From a checkpoint of a small audio captioner.
Model: encoder norm batchnorm, encoder depths [2, 3, 4, 2], encoder widths [192, 240, 288, 368], decoder layers 8, decoder norm layernorm.
Training: adamw at rate 0.0016, 6900 steps.
Data: trained on synthesized solo parts of chorales (CocoChorales), 39062 training examples, 67.8 epochs.
Rows from block 2 of the text decoder of a small audio captioner, named by matrix and row number. Rows with one number belong to one neuron. Each number is 50 + 12 x the weight over its row's rms, rounded and kept within 0 to 99. All counts start at 0.
After each neuron's rows are labels from the 100 texts, of 14848, where the neuron reaches its largest size: "tokens" is the input token at the peak. Only what is clearly more common there than usual is listed. The data: synthesized solo parts of chorales (CocoChorales).
# gate: MLP gate (decoder.blocks.2.mlp.gate.weight, 768x192), inputs 0-95
# fc1: MLP up (decoder.blocks.2.mlp.fc1.weight, 768x192), inputs 0-95
# fc2: MLP down (decoder.blocks.2.mlp.fc2.weight, 192x768, transposed), outputs 0-95

gate.136:46 47 52 60 50 51 46 47 58 36 63 41 34 34 37 40 64 37 24 53 37 52 56 28 31 46 43 48 69 27 56 49 58 38 52 60 45 36 76 53 72 54 57 47 42 46 55 58 32 63 58 44 65 45 59 41 63 55 42 21 65 55 47 63 38 57 58 79 43 76 42 41 50 20 49 49 59 47 56 51 43 67 35 37 19 58 38 56 36 61 47 67 69 57 61 52
fc1.136:35 40 45 32 67 57 22 41 45 56 43 58 53 48 60 26 56 25 45 22 34 66 43 42 47 63 57 71 57 45 57 48 69 55 61 51 49 40 55 48 35 41 60 43 37 51 57 62 44 35 30 63 49 54 66 48 43 57 58 49 38 38 47 22 58 48 47 44 44 59 58 53 47 63 68 36 51 66 39 42 40 40 54 61 64 50 45 31 51 59 62 56 55 64 53 61
fc2.136:45 54 56 47 43 55 38 50 34 56 63 56 37 64 61 48 57 50 21 63 40 47 77 65 56 51 59 73 45 42 55 54 41 56 63 60 51 60 54 22 38 48 45 56 52 42 43 36 45 54 48 63 35 50 69 45 73 35 41 43 61 56 44 52 40 39 48 48 54 49 52 34 54 39 47 40 61 52 67 41 44 67 36 46 36 51 39 57 57 41 49 58 39 45 53 26
tokens: "4"

gate.105:49 65 52 54 53 47 37 37 45 59 38 40 37 37 57 68 51 60 70 26 59 32 45 50 40 65 42 49 35 52 53 84 49 41 42 52 46 53 49 56 68 42 40 69 44 45 30 53 49 53 52 60 74 66 70 48 59 70 27 53 64 63 57 43 42 40 47 37 49 62 33 54 43 48 46 34 49 62 28 34 53 31 33 23 33 62 23 52 58 51 43 61 47 47 73 50
fc1.105:39 63 43 61 45 76 44 61 61 69 35 44 53 63 24 38 63 63 43 42 51 46 39 54 43 53 51 41 60 33 44 56 54 64 55 32 42 45 51 47 39 45 43 42 42 46 34 52 41 49 76 49 30 35 53 23 44 30 66 42 36 52 60 30 64 50 40 45 56 48 78 69 43 42 70 58 59 67 45 51 36 60 49 59 53 60 44 48 63 42 61 27 32 50 62 49
fc2.105:70 44 37 27 45 43 59 46 48 40 65 45 32 48 55 52 48 44 30 44 40 54 43 52 24 53 48 49 40 69 50 33 42 67 50 63 35 41 53 42 66 48 52 43 72 54 46 48 71 51 64 48 61 17 33 38 27 54 43 35 54 58 56 77 59 68 39 42 55 63 40 57 55 54 60 53 66 40 60 34 52 63 45 76 66 67 63 46 63 74 57 65 37 44 44 50
tokens: "d5"

gate.113:50 72 50 50 41 34 67 49 67 54 44 39 53 75 47 32 67 72 45 57 55 42 59 47 56 35 70 56 70 63 67 61 57 57 64 47 56 30 53 42 58 61 43 58 38 36 75 62 50 62 57 55 51 35 51 61 46 52 30 44 47 38 52 35 63 51 26 61 68 61 59 75 35 65 46 46 46 43 58 51 63 50 58 30 38 49 40 26 63 57 44 45 30 69 55 42
fc1.113:38 58 38 50 27 63 26 58 71 49 39 41 52 44 45 48 66 38 44 32 43 46 49 45 21 53 51 37 59 67 68 54 52 67 30 38 30 52 37 47 44 52 50 58 44 75 50 42 30 64 56 52 20 55 64 48 39 35 51 50 62 44 52 82 51 44 49 47 44 50 47 51 62 46 38 54 41 66 59 42 40 35 80 68 56 50 46 49 57 41 45 55 59 36 43 25
fc2.113:39 66 55 26 52 41 55 73 48 54 48 30 43 29 52 43 45 35 42 31 44 53 56 57 25 50 50 67 63 28 43 69 43 45 48 58 36 50 50 46 53 47 52 44 55 27 46 63 43 56 35 40 45 58 31 64 64 58 39 63 52 47 57 57 31 63 72 59 27 60 26 52 53 72 55 69 57 44 52 27 42 34 64 49 66 30 68 45 31 44 61 33 82 49 38 50
tokens: "4"

gate.391:48 44 39 59 41 65 37 47 48 53 67 60 40 40 31 83 50 55 46 49 30 48 55 48 58 45 40 55 44 22 56 40 48 61 79 50 19 61 48 51 47 58 46 54 49 49 36 65 49 48 38 50 48 31 60 63 36 59 31 63 51 44 55 58 57 49 62 43 41 67 67 53 60 64 51 33 51 63 61 40 55 61 68 53 44 28 44 32 67 61 49 38 60 49 47 54
fc1.391:49 63 44 37 73 39 54 53 27 35 34 63 34 48 53 64 50 53 65 62 40 37 57 54 59 19 36 38 47 46 46 41 61 54 45 48 49 44 55 53 59 45 51 38 43 39 52 66 54 59 49 33 50 58 33 52 51 41 29 76 79 57 44 59 53 88 47 59 40 56 51 43 66 57 48 52 48 46 32 52 69 59 66 66 44 48 20 61 45 40 47 59 45 37 48 39
fc2.391:67 48 49 48 38 40 38 71 69 46 57 66 61 58 70 52 53 71 35 33 43 58 36 34 62 48 55 37 44 58 51 58 44 42 65 45 51 47 69 52 35 49 51 65 49 45 55 15 52 59 40 39 53 68 42 54 67 59 37 41 45 60 58 56 52 51 41 52 59 43 68 46 44 51 49 58 30 47 31 43 32 50 62 34 60 39 58 32 48 47 49 61 40 51 54 53
tokens: "3"; "g3"; "5"

gate.121:66 52 47 74 44 53 74 58 25 60 51 51 37 62 63 42 34 41 70 44 37 40 17 11 33 34 48 70 51 25 60 57 47 39 56 40 45 46 58 61 42 59 58 50 53 55 47 60 50 60 49 37 55 42 48 51 41 40 60 45 43 76 45 33 67 45 51 73 55 44 33 70 64 56 47 52 52 71 11 57 49 44 62 52 37 55 47 48 47 36 57 71 52 47 48 52
fc1.121:48 71 48 70 35 69 58 30 45 72 68 74 42 40 64 39 41 42 50 76 51 55 42 38 68 48 65 49 49 39 48 68 41 29 55 36 51 57 41 56 56 49 44 47 58 73 54 34 42 57 45 73 63 55 52 51 36 47 36 52 53 53 61 31 44 16 58 36 53 43 43 67 41 47 33 62 45 45 64 40 53 46 50 52 40 47 73 50 55 65 56 54 54 71 37 68
fc2.121:43 49 45 38 39 45 48 50 61 72 38 64 34 56 50 52 40 40 62 34 37 41 40 52 51 42 52 61 58 73 55 43 47 37 60 36 49 65 49 37 59 44 27 45 41 30 38 49 59 64 43 34 60 42 58 51 42 66 56 38 38 52 43 60 51 22 48 48 57 48 47 73 51 64 38 57 50 70 41 50 50 60 63 69 40 48 68 67 57 55 71 38 39 25 49 49
tokens: "violin"; "b4"; "3"; "flute"

gate.428:48 52 73 62 50 35 37 54 25 27 40 49 51 65 48 72 48 51 47 41 34 45 45 46 41 58 56 49 56 56 67 62 45 39 74 58 56 71 38 52 50 46 53 61 45 55 67 31 67 43 67 41 76 44 56 30 52 52 46 40 73 77 54 53 43 52 30 38 40 53 67 69 64 70 52 44 39 48 50 54 67 44 53 58 43 55 33 56 46 43 30 49 28 44 30 42
fc1.428:62 33 57 39 51 34 46 48 57 51 43 43 60 55 60 37 62 33 54 23 49 39 52 56 61 68 86 62 40 58 55 43 49 46 36 45 45 57 45 17 57 30 57 37 57 49 53 42 53 64 35 65 48 49 52 29 68 73 35 46 57 50 61 56 22 40 47 54 44 53 55 65 60 56 41 46 45 67 47 52 53 59 39 34 42 33 33 52 67 52 37 58 54 51 35 73
fc2.428:38 61 56 52 44 42 28 40 40 63 59 62 40 52 50 53 52 50 55 51 30 63 42 39 55 37 71 58 40 54 34 74 61 74 45 39 33 51 35 33 47 41 50 52 68 58 58 59 54 40 35 34 58 55 55 48 74 49 39 30 27 48 28 58 51 51 52 41 36 68 34 43 48 59 39 21 56 51 47 53 61 56 65 53 45 19 51 53 43 40 44 50 51 54 49 53
tokens: "d5"; "d4"

gate.4:55 41 37 41 33 68 65 50 52 41 46 72 60 50 59 36 58 31 38 52 40 82 39 57 52 26 59 39 59 43 50 37 50 66 50 47 48 56 58 65 44 44 51 61 43 58 52 58 48 40 53 47 69 64 68 49 51 69 48 50 40 55 47 48 56 71 58 38 54 58 48 51 51 43 39 56 41 40 37 53 53 56 42 38 31 51 70 47 55 39 29 43 22 55 35 59
fc1.4:37 59 59 63 49 46 59 58 57 49 74 42 74 33 56 71 52 61 50 34 59 41 53 38 70 42 45 61 50 54 53 53 61 49 57 65 44 40 70 43 37 59 45 50 51 52 52 30 64 55 23 49 57 49 48 25 55 64 29 46 52 63 45 61 47 49 47 51 20 50 57 41 64 54 49 48 51 53 59 57 42 40 63 62 57 41 55 48 62 41 68 73 52 57 27 60
fc2.4:45 75 57 51 49 63 61 35 42 50 39 58 35 54 51 48 32 65 60 52 60 33 46 49 52 57 53 46 49 50 64 41 52 62 42 29 32 52 29 42 23 69 48 44 52 66 29 65 21 71 49 56 42 44 52 50 57 59 49 40 54 35 61 42 63 35 57 51 44 53 87 23 52 52 49 56 41 46 35 33 56 37 47 43 23 58 52 31 38 70 35 36 51 52 52 54
tokens: "violin"; "horn"; "oboe"; "flute"

gate.168:29 71 52 45 43 57 66 62 36 73 37 60 43 45 69 51 34 28 49 49 34 36 60 47 52 54 48 40 62 47 59 45 42 48 27 27 46 43 55 69 56 60 27 52 61 36 54 67 64 54 42 54 53 45 40 48 35 51 53 73 29 35 46 61 47 41 70 36 47 47 38 46 64 38 60 60 39 57 45 48 82 72 54 71 47 67 56 45 63 26 52 38 51 60 45 69
fc1.168:33 51 54 26 82 61 43 46 57 46 44 56 49 51 38 39 67 67 36 60 62 59 29 56 30 41 35 59 62 60 51 38 54 51 39 43 53 51 58 46 47 55 34 53 37 41 50 43 51 62 55 44 54 41 57 41 61 54 35 51 57 56 73 37 35 40 22 61 50 25 84 67 34 47 45 27 58 58 65 34 44 47 48 42 70 55 34 68 51 35 48 55 41 48 64 35
fc2.168:53 44 53 57 61 52 31 36 40 44 45 45 54 30 38 57 39 39 54 63 32 52 35 49 45 63 40 63 65 29 39 32 66 41 53 29 25 42 59 27 56 58 50 57 52 49 40 35 43 67 32 37 65 46 55 60 57 49 51 59 52 67 42 33 49 67 66 55 63 37 64 45 52 52 36 45 65 65 62 57 67 39 51 30 61 53 41 29 38 63 28 56 54 51 40 50
tokens: "violin"; "e5"

gate.162:37 37 45 63 53 63 41 48 44 42 40 70 52 32 28 51 38 39 33 48 29 49 54 40 46 54 76 47 54 38 45 72 63 57 59 62 56 47 47 54 58 58 48 48 46 55 60 54 53 30 27 50 54 59 34 38 40 62 19 46 62 48 54 48 59 48 22 69 51 66 31 45 66 31 45 47 82 54 61 58 70 40 40 60 40 35 51 39 41 64 51 34 61 38 47 35
fc1.162:47 53 41 50 16 49 31 38 54 57 35 63 27 34 51 60 53 71 70 45 48 46 36 37 47 44 62 64 37 43 57 68 23 35 50 57 34 39 42 40 37 59 59 39 36 60 52 45 43 56 42 71 53 64 36 29 49 77 37 63 39 43 68 51 44 60 53 59 59 65 65 47 44 46 60 48 56 41 55 61 46 43 38 42 58 61 66 38 65 40 52 52 46 22 36 65
fc2.162:44 55 55 73 45 40 37 44 39 65 47 15 61 39 55 55 25 60 46 63 59 54 67 55 36 52 65 49 58 45 24 40 56 45 45 43 54 42 29 55 35 47 64 50 31 45 77 39 42 63 47 52 33 47 55 51 50 55 38 49 49 45 51 50 29 58 38 45 64 49 57 65 44 46 41 63 62 43 44 36 46 73 73 26 58 54 51 49 59 51 35 53 60 49 61 51
tokens: "3"

gate.713:57 51 47 45 60 43 67 55 57 37 47 24 43 50 34 50 46 37 54 51 59 40 57 43 54 58 44 62 48 58 48 44 46 55 65 53 40 60 48 73 32 36 53 50 47 79 41 31 42 47 72 47 39 59 38 56 44 69 48 39 61 39 62 62 27 45 28 42 52 52 42 39 58 34 51 66 56 67 29 57 53 35 34 23 31 39 31 11 63 49 37 31 56 72 52 45
fc1.713:24 63 28 35 49 64 35 28 42 63 41 16 38 57 39 59 60 57 52 42 55 33 72 68 45 77 56 64 20 53 49 61 56 52 38 49 51 47 57 55 49 52 65 58 70 51 30 31 41 50 36 62 56 59 34 46 39 34 60 50 50 50 43 42 62 45 35 45 48 42 52 50 51 48 52 68 39 54 42 59 50 49 43 70 49 52 49 64 36 41 45 30 39 24 43 45
fc2.713:44 47 33 41 50 32 66 46 49 61 49 53 39 45 55 40 73 66 18 41 47 54 63 79 40 66 43 48 62 71 58 52 61 71 54 67 38 48 63 62 66 50 59 67 50 60 54 58 45 62 56 46 31 64 52 60 32 57 61 49 57 53 42 59 54 51 43 47 60 52 44 51 58 70 36 35 47 29 52 49 41 34 31 58 55 38 42 40 40 44 45 52 57 39 47 40
tokens: "#"; "g"

gate.612:39 55 56 40 29 53 55 54 49 61 55 44 43 49 62 64 48 45 75 50 74 45 51 68 41 44 36 56 60 57 27 39 63 48 54 56 35 62 10 48 41 68 51 36 43 53 47 57 48 49 40 49 67 60 52 74 47 57 58 56 23 67 44 52 54 54 50 42 32 46 40 52 33 39 43 76 51 49 47 50 45 29 53 44 67 67 55 40 62 32 38 69 52 41 43 47
fc1.612:34 48 50 38 53 46 55 63 75 61 45 36 39 52 52 63 58 57 32 52 48 44 62 44 59 51 33 87 52 46 43 62 52 52 53 47 44 45 43 52 36 51 20 46 67 61 54 27 32 41 71 74 52 53 39 30 61 49 40 48 47 58 65 43 40 44 36 52 54 31 49 61 44 34 35 44 44 52 33 44 54 56 53 58 57 49 35 57 29 71 50 52 51 38 35 65
fc2.612:27 58 39 54 45 56 45 49 42 67 37 40 59 48 44 45 46 64 30 48 52 37 22 58 52 28 53 39 57 44 52 50 58 59 43 42 58 55 58 59 55 72 57 48 63 48 78 37 40 57 27 42 55 37 36 61 38 51 57 65 52 50 51 52 50 77 66 58 38 45 53 51 18 25 39 70 39 31 72 54 44 66 53 53 61 51 52 34 32 58 21 56 67 55 72 45
tokens: "#"

gate.341:40 41 51 52 47 51 63 33 52 33 47 56 50 39 48 68 65 38 55 32 59 45 45 39 55 42 68 58 41 39 48 45 48 50 43 50 60 40 44 65 51 44 54 53 41 41 75 45 47 44 39 37 42 65 62 51 51 59 71 45 44 34 41 77 40 49 56 60 48 62 45 40 60 34 45 43 55 58 61 67 45 50 56 60 63 69 59 53 58 52 54 57 39 73 23 53
fc1.341:70 53 41 55 19 55 58 22 40 52 48 73 58 58 81 48 31 45 53 50 49 52 51 36 57 40 48 50 52 33 54 47 56 61 52 46 48 37 57 50 63 54 64 44 31 52 54 24 51 51 62 52 46 74 56 60 51 61 47 43 17 69 49 44 48 47 46 52 46 56 68 42 63 52 57 60 47 62 50 48 58 50 64 43 28 51 61 59 58 62 52 52 42 50 47 71
fc2.341:41 55 44 44 82 40 46 51 63 53 46 54 61 32 47 34 51 55 49 45 49 22 67 69 50 59 74 55 56 58 66 53 49 53 49 34 60 55 27 70 43 43 51 47 55 46 57 47 60 57 59 47 66 68 40 34 40 34 46 41 49 39 54 48 52 47 55 52 33 30 48 24 51 24 31 57 41 41 30 57 71 52 57 41 61 64 42 57 55 51 63 42 38 50 34 48
tokens: "violin"

gate.645:41 42 35 35 45 81 50 60 52 42 56 54 60 55 56 48 39 64 50 60 44 78 37 53 62 51 78 63 54 50 65 46 55 57 86 62 31 32 46 44 54 55 67 46 52 47 56 45 36 60 37 52 60 34 38 29 39 48 44 61 47 58 61 29 43 56 45 61 71 60 45 46 41 34 60 53 41 48 47 37 40 44 52 60 57 52 48 53 46 40 65 72 36 47 45 43
fc1.645:68 49 73 51 41 69 64 63 56 87 41 62 42 49 41 68 53 61 42 44 60 36 49 38 48 51 67 51 59 35 43 43 44 44 53 46 52 40 49 54 61 58 61 63 43 46 59 70 55 56 41 67 57 37 46 64 52 43 46 57 44 48 57 48 57 45 54 47 49 49 24 64 28 61 45 72 44 46 47 37 38 53 62 51 26 46 70 50 39 64 37 45 47 61 52 40
fc2.645:47 49 36 47 48 52 58 40 43 49 43 40 44 47 48 51 30 36 50 42 46 43 29 27 46 66 35 60 44 54 44 51 60 41 59 58 56 75 54 53 69 50 59 63 47 56 68 50 62 64 40 37 56 42 48 33 59 46 76 43 56 32 69 35 46 44 57 60 38 51 51 37 81 74 45 49 41 67 44 39 59 47 37 55 33 60 38 60 35 44 66 21 55 41 44 73
tokens: "3"

gate.141:55 61 49 49 60 45 43 24 51 38 44 44 40 47 19 65 63 38 58 45 46 47 58 41 50 53 62 51 31 58 45 56 41 53 63 57 39 68 38 62 51 59 62 43 46 54 59 84 53 50 44 74 45 45 57 31 67 49 65 63 46 58 76 50 65 33 56 51 58 43 45 58 51 47 59 49 52 38 54 55 63 43 53 25 35 39 46 42 59 38 54 67 42 52 29 34
fc1.141:68 61 66 80 52 50 70 76 63 68 31 47 40 39 78 38 50 49 48 49 51 62 49 55 60 31 44 65 94 46 46 60 32 28 69 58 62 55 52 67 81 41 48 50 46 59 47 30 44 62 50 62 63 48 31 45 47 59 41 47 49 56 42 36 47 41 63 57 55 34 43 66 57 71 44 48 36 51 46 50 48 40 42 51 59 79 71 35 42 59 52 52 53 44 25 66
fc2.141:50 42 52 62 51 30 37 45 63 41 30 47 36 35 52 57 53 47 42 49 42 42 67 70 62 53 39 35 47 31 39 66 54 71 50 41 56 42 71 67 29 62 38 82 58 50 34 49 22 54 47 63 39 50 62 47 52 44 27 63 32 56 55 35 47 61 52 37 57 48 49 46 64 56 54 69 50 42 28 23 65 77 53 63 51 50 26 34 43 37 26 54 41 29 50 56
tokens: "4"; "3"

gate.451:41 42 44 45 51 46 48 39 48 53 59 69 73 68 60 50 56 25 51 44 51 69 61 51 64 34 36 65 54 43 37 50 59 35 30 52 38 65 52 51 74 41 31 60 37 63 54 57 49 81 66 48 50 67 32 25 29 49 58 67 74 38 71 37 42 32 42 28 27 44 30 49 65 62 45 28 52 60 46 36 58 48 28 54 42 51 54 40 67 62 47 38 41 60 40 38
fc1.451:60 31 47 65 47 38 44 31 44 58 46 34 55 58 49 69 70 51 47 50 40 57 47 68 43 55 41 52 66 44 07 47 43 42 24 46 24 67 34 54 30 39 46 72 47 37 49 33 62 50 55 31 44 51 54 56 46 49 42 59 54 61 56 43 48 22 31 20 52 44 50 45 40 61 50 49 54 36 31 22 36 66 50 54 53 60 40 51 36 39 45 42 27 54 38 61
fc2.451:47 54 46 54 29 39 60 40 56 32 49 59 47 72 48 41 51 64 40 45 53 44 53 47 74 36 55 46 46 50 59 63 46 41 44 44 29 27 29 46 55 27 59 47 45 51 38 54 47 62 48 55 52 56 48 58 52 37 18 40 43 42 34 45 55 65 62 48 66 57 46 43 58 24 67 49 50 39 28 60 58 52 62 55 71 64 37 43 54 55 51 65 53 69 45 54
tokens: "d5"

gate.35:54 48 82 44 37 49 39 62 46 39 40 39 60 32 33 68 53 56 57 58 54 43 54 50 51 46 39 42 25 53 40 45 49 46 75 60 50 40 65 48 42 36 57 36 32 50 52 73 57 55 48 47 39 55 56 57 43 73 35 58 85 36 71 43 45 46 18 57 43 48 64 40 61 43 43 58 68 53 57 46 46 56 40 63 38 45 61 54 53 54 47 56 36 39 55 65
fc1.35:53 51 33 53 65 61 42 43 57 40 50 39 39 77 48 54 66 39 39 62 61 61 50 63 46 50 52 33 31 61 44 70 58 26 38 45 58 49 62 51 53 47 46 48 48 25 53 58 49 49 64 55 51 42 46 48 60 50 56 40 47 50 55 77 41 73 50 57 44 46 32 28 45 56 50 44 66 23 26 53 77 41 56 42 72 49 37 70 43 29 48 35 61 49 43 42
fc2.35:59 44 31 51 62 59 35 50 44 55 40 44 58 41 58 60 49 54 42 24 53 54 60 53 45 59 46 56 55 55 52 56 37 54 52 43 53 47 77 52 51 52 20 55 51 42 33 31 72 62 50 52 30 40 37 47 66 47 70 44 30 48 46 49 37 42 35 55 56 37 49 65 56 72 65 44 37 35 32 46 71 43 43 56 65 45 55 55 46 60 47 52 37 42 55 37
tokens: "3"

gate.229:82 31 65 24 30 26 67 66 57 51 42 70 47 51 51 63 42 32 32 47 59 46 56 20 52 28 43 55 43 41 60 56 55 63 49 62 49 60 41 55 58 74 35 54 34 59 36 39 43 87 32 55 48 60 29 48 48 33 65 42 38 76 53 60 49 64 48 59 51 46 44 72 50 52 46 54 31 66 54 34 49 63 50 41 35 53 50 43 60 62 29 46 54 62 30 52
fc1.229:49 62 40 54 46 44 42 41 50 56 58 33 56 55 29 28 23 39 57 55 44 56 47 54 53 66 53 48 43 53 53 50 45 38 58 45 64 59 58 46 45 56 52 61 41 53 54 51 50 20 69 38 25 38 45 36 44 51 36 52 65 24 35 53 38 45 40 57 52 62 56 46 51 33 63 55 49 43 52 59 54 28 50 44 72 39 61 35 49 39 78 34 43 71 41 49
fc2.229:56 77 53 48 28 54 59 58 55 39 60 51 41 74 47 66 51 56 57 68 60 30 65 45 39 44 46 31 48 42 51 50 56 48 49 40 30 44 65 51 50 60 56 39 64 54 41 48 65 52 42 48 42 76 17 66 54 42 48 30 59 50 48 54 38 55 48 31 48 36 61 50 52 38 29 51 67 56 76 34 62 27 49 37 44 52 51 42 83 39 49 56 67 47 34 58
tokens: "f3"; "a2"

gate.38:52 51 56 68 54 14 66 49 38 67 33 50 50 60 62 54 53 45 45 63 26 67 46 51 50 38 47 51 37 48 42 69 76 62 36 32 40 55 64 74 54 50 48 33 72 37 42 54 50 43 59 50 53 58 55 35 70 56 53 32 49 63 56 46 47 44 62 34 33 63 47 50 46 38 53 35 40 47 44 50 61 46 56 72 61 57 49 47 71 58 37 52 79 43 71 56
fc1.38:59 39 50 45 44 40 59 48 52 58 41 49 33 66 37 44 59 45 57 45 30 39 53 55 38 68 40 34 42 40 36 68 60 62 38 48 45 64 96 75 55 35 58 45 52 41 34 37 54 54 73 72 54 54 39 46 59 53 42 48 49 39 51 54 47 68 46 20 40 36 49 41 63 28 45 37 49 44 27 41 53 44 50 55 58 63 36 45 63 35 50 55 71 69 41 37
fc2.38:45 49 48 42 46 54 43 52 38 59 53 65 46 65 72 43 38 59 43 33 75 59 57 29 68 37 53 53 55 43 57 59 37 47 68 60 51 76 48 38 44 51 52 28 61 51 60 41 57 43 46 27 63 56 57 55 51 47 38 33 37 31 41 61 67 43 51 57 46 71 40 61 50 61 53 54 57 69 36 46 36 38 67 67 47 63 72 60 29 81 56 36 53 42 53 64
tokens: "d5"; "f"

gate.373:68 48 51 79 44 48 45 68 56 40 58 39 43 41 65 50 45 41 50 38 91 43 72 70 51 58 53 39 24 34 36 41 30 48 45 48 65 48 37 64 53 49 23 56 49 41 45 42 48 49 55 21 60 30 50 63 56 47 55 51 62 34 38 35 46 64 39 41 44 51 26 53 35 39 55 51 44 65 46 45 30 59 48 42 55 62 48 55 43 61 75 46 62 50 63 64
fc1.373:39 56 49 36 43 42 62 68 71 52 84 38 63 37 62 37 48 38 56 51 63 58 62 63 39 34 55 70 44 59 71 42 70 51 55 40 65 36 45 42 42 50 38 58 25 32 82 33 36 62 45 54 44 64 74 47 32 53 52 59 51 71 61 55 59 71 40 50 53 53 63 58 49 57 46 50 43 45 50 38 35 50 51 26 58 59 43 37 62 65 53 32 45 56 49 49
fc2.373:63 44 65 36 40 53 50 36 50 54 56 68 31 53 25 66 64 51 53 53 45 33 46 46 51 50 54 30 53 33 38 47 38 59 44 53 56 40 51 38 32 38 41 71 37 67 45 46 56 64 58 23 41 61 40 70 37 61 57 76 62 38 61 64 56 52 60 42 59 41 62 48 55 54 40 58 34 39 38 57 43 35 54 59 43 47 64 56 36 66 45 47 33 55 48 49
tokens: "a4"

gate.670:58 48 55 74 65 55 81 45 56 52 61 48 36 29 61 43 55 42 36 58 52 34 27 31 58 55 48 61 65 39 63 41 67 40 50 67 40 55 56 52 62 59 50 58 60 50 42 68 53 63 40 48 51 56 30 42 63 51 72 61 36 46 64 40 61 30 60 44 55 56 44 60 51 46 53 50 62 44 41 41 56 29 42 25 30 54 44 74 39 36 40 47 49 51 33 49
fc1.670:46 44 45 35 37 52 44 62 30 58 47 69 52 37 53 42 56 53 37 36 57 43 38 59 61 60 50 50 56 59 48 46 40 64 34 52 30 75 55 38 57 66 36 48 28 52 65 66 51 56 38 60 55 47 44 38 33 49 59 56 47 45 50 48 66 61 72 44 53 48 47 64 65 53 45 64 48 51 28 57 31 55 46 32 23 39 58 33 38 46 51 39 49 23 44 30
fc2.670:37 48 52 41 62 47 45 41 68 66 31 62 41 79 63 43 38 29 67 51 80 57 55 57 40 49 51 56 43 67 59 53 40 68 41 58 42 73 40 30 46 49 36 44 52 57 33 44 46 58 26 50 60 33 47 35 29 34 71 21 42 31 57 89 33 42 28 52 58 55 47 59 27 46 52 70 46 48 49 61 59 52 69 31 45 69 65 72 61 57 59 57 41 50 52 34
tokens: "violin"; "<end>"; "flute"; "clarinet"

gate.17:60 58 44 67 29 44 82 46 33 37 70 51 46 49 38 59 59 52 47 50 47 58 39 62 40 47 54 40 45 25 48 40 50 59 38 47 33 28 55 33 53 40 34 56 63 38 57 59 39 44 55 51 61 64 56 31 45 71 55 61 59 41 53 53 40 53 43 56 53 53 46 44 65 59 39 48 67 50 33 55 54 28 60 47 60 46 44 54 56 66 49 69 60 61 53 64
fc1.17:46 52 62 52 51 71 51 54 58 64 43 72 57 62 60 61 62 55 40 54 51 54 66 49 70 75 35 44 62 57 66 72 62 58 55 34 32 57 54 65 54 52 33 51 31 58 38 25 47 48 48 58 52 67 54 42 67 49 69 42 53 60 50 44 71 34 63 40 56 53 70 47 72 46 65 48 42 67 43 48 64 61 63 35 44 53 61 61 78 55 47 64 49 47 70 50
fc2.17:52 45 42 41 54 43 26 47 57 67 33 51 51 53 44 25 65 56 34 50 58 43 75 55 45 47 43 52 41 68 71 44 34 55 64 44 71 52 50 72 61 29 58 39 53 50 42 59 36 43 50 47 43 57 44 39 42 54 79 47 41 64 49 59 43 49 56 38 49 50 66 63 66 52 36 56 53 57 57 36 67 35 41 38 50 33 41 25 33 55 44 56 42 37 32 40
tokens: "f3"; "e4"

gate.309:55 51 61 49 56 40 58 60 49 43 58 25 47 61 57 37 59 38 43 33 66 41 68 40 41 53 75 66 57 43 63 38 55 53 47 36 54 29 58 53 40 61 49 49 28 44 53 51 45 40 51 27 49 66 51 27 49 38 59 30 66 47 47 36 34 39 72 44 63 47 62 45 53 46 49 62 56 51 20 57 38 42 49 57 40 47 60 44 41 63 33 56 63 38 47 67
fc1.309:63 50 53 60 52 35 69 28 71 49 25 33 30 43 56 56 44 47 40 46 46 42 57 64 61 68 62 44 56 31 44 34 51 45 41 40 33 47 48 43 57 63 66 46 50 42 51 32 46 58 55 45 41 50 47 37 62 42 66 60 52 52 65 21 44 27 38 43 40 47 59 63 59 51 48 53 50 55 45 65 49 56 42 34 48 46 37 25 51 62 68 61 40 35 39 43
fc2.309:53 40 26 35 53 46 59 65 67 40 73 68 68 50 41 47 45 28 61 42 49 42 50 66 36 54 58 43 59 50 64 53 57 57 56 51 36 58 43 48 57 65 70 40 44 33 36 48 36 57 39 25 66 36 63 40 45 58 57 45 34 72 30 64 45 37 44 52 57 26 32 80 48 77 52 62 62 53 45 77 64 47 52 42 57 57 41 54 50 65 72 36 52 58 62 49
tokens: "f3"; "c4"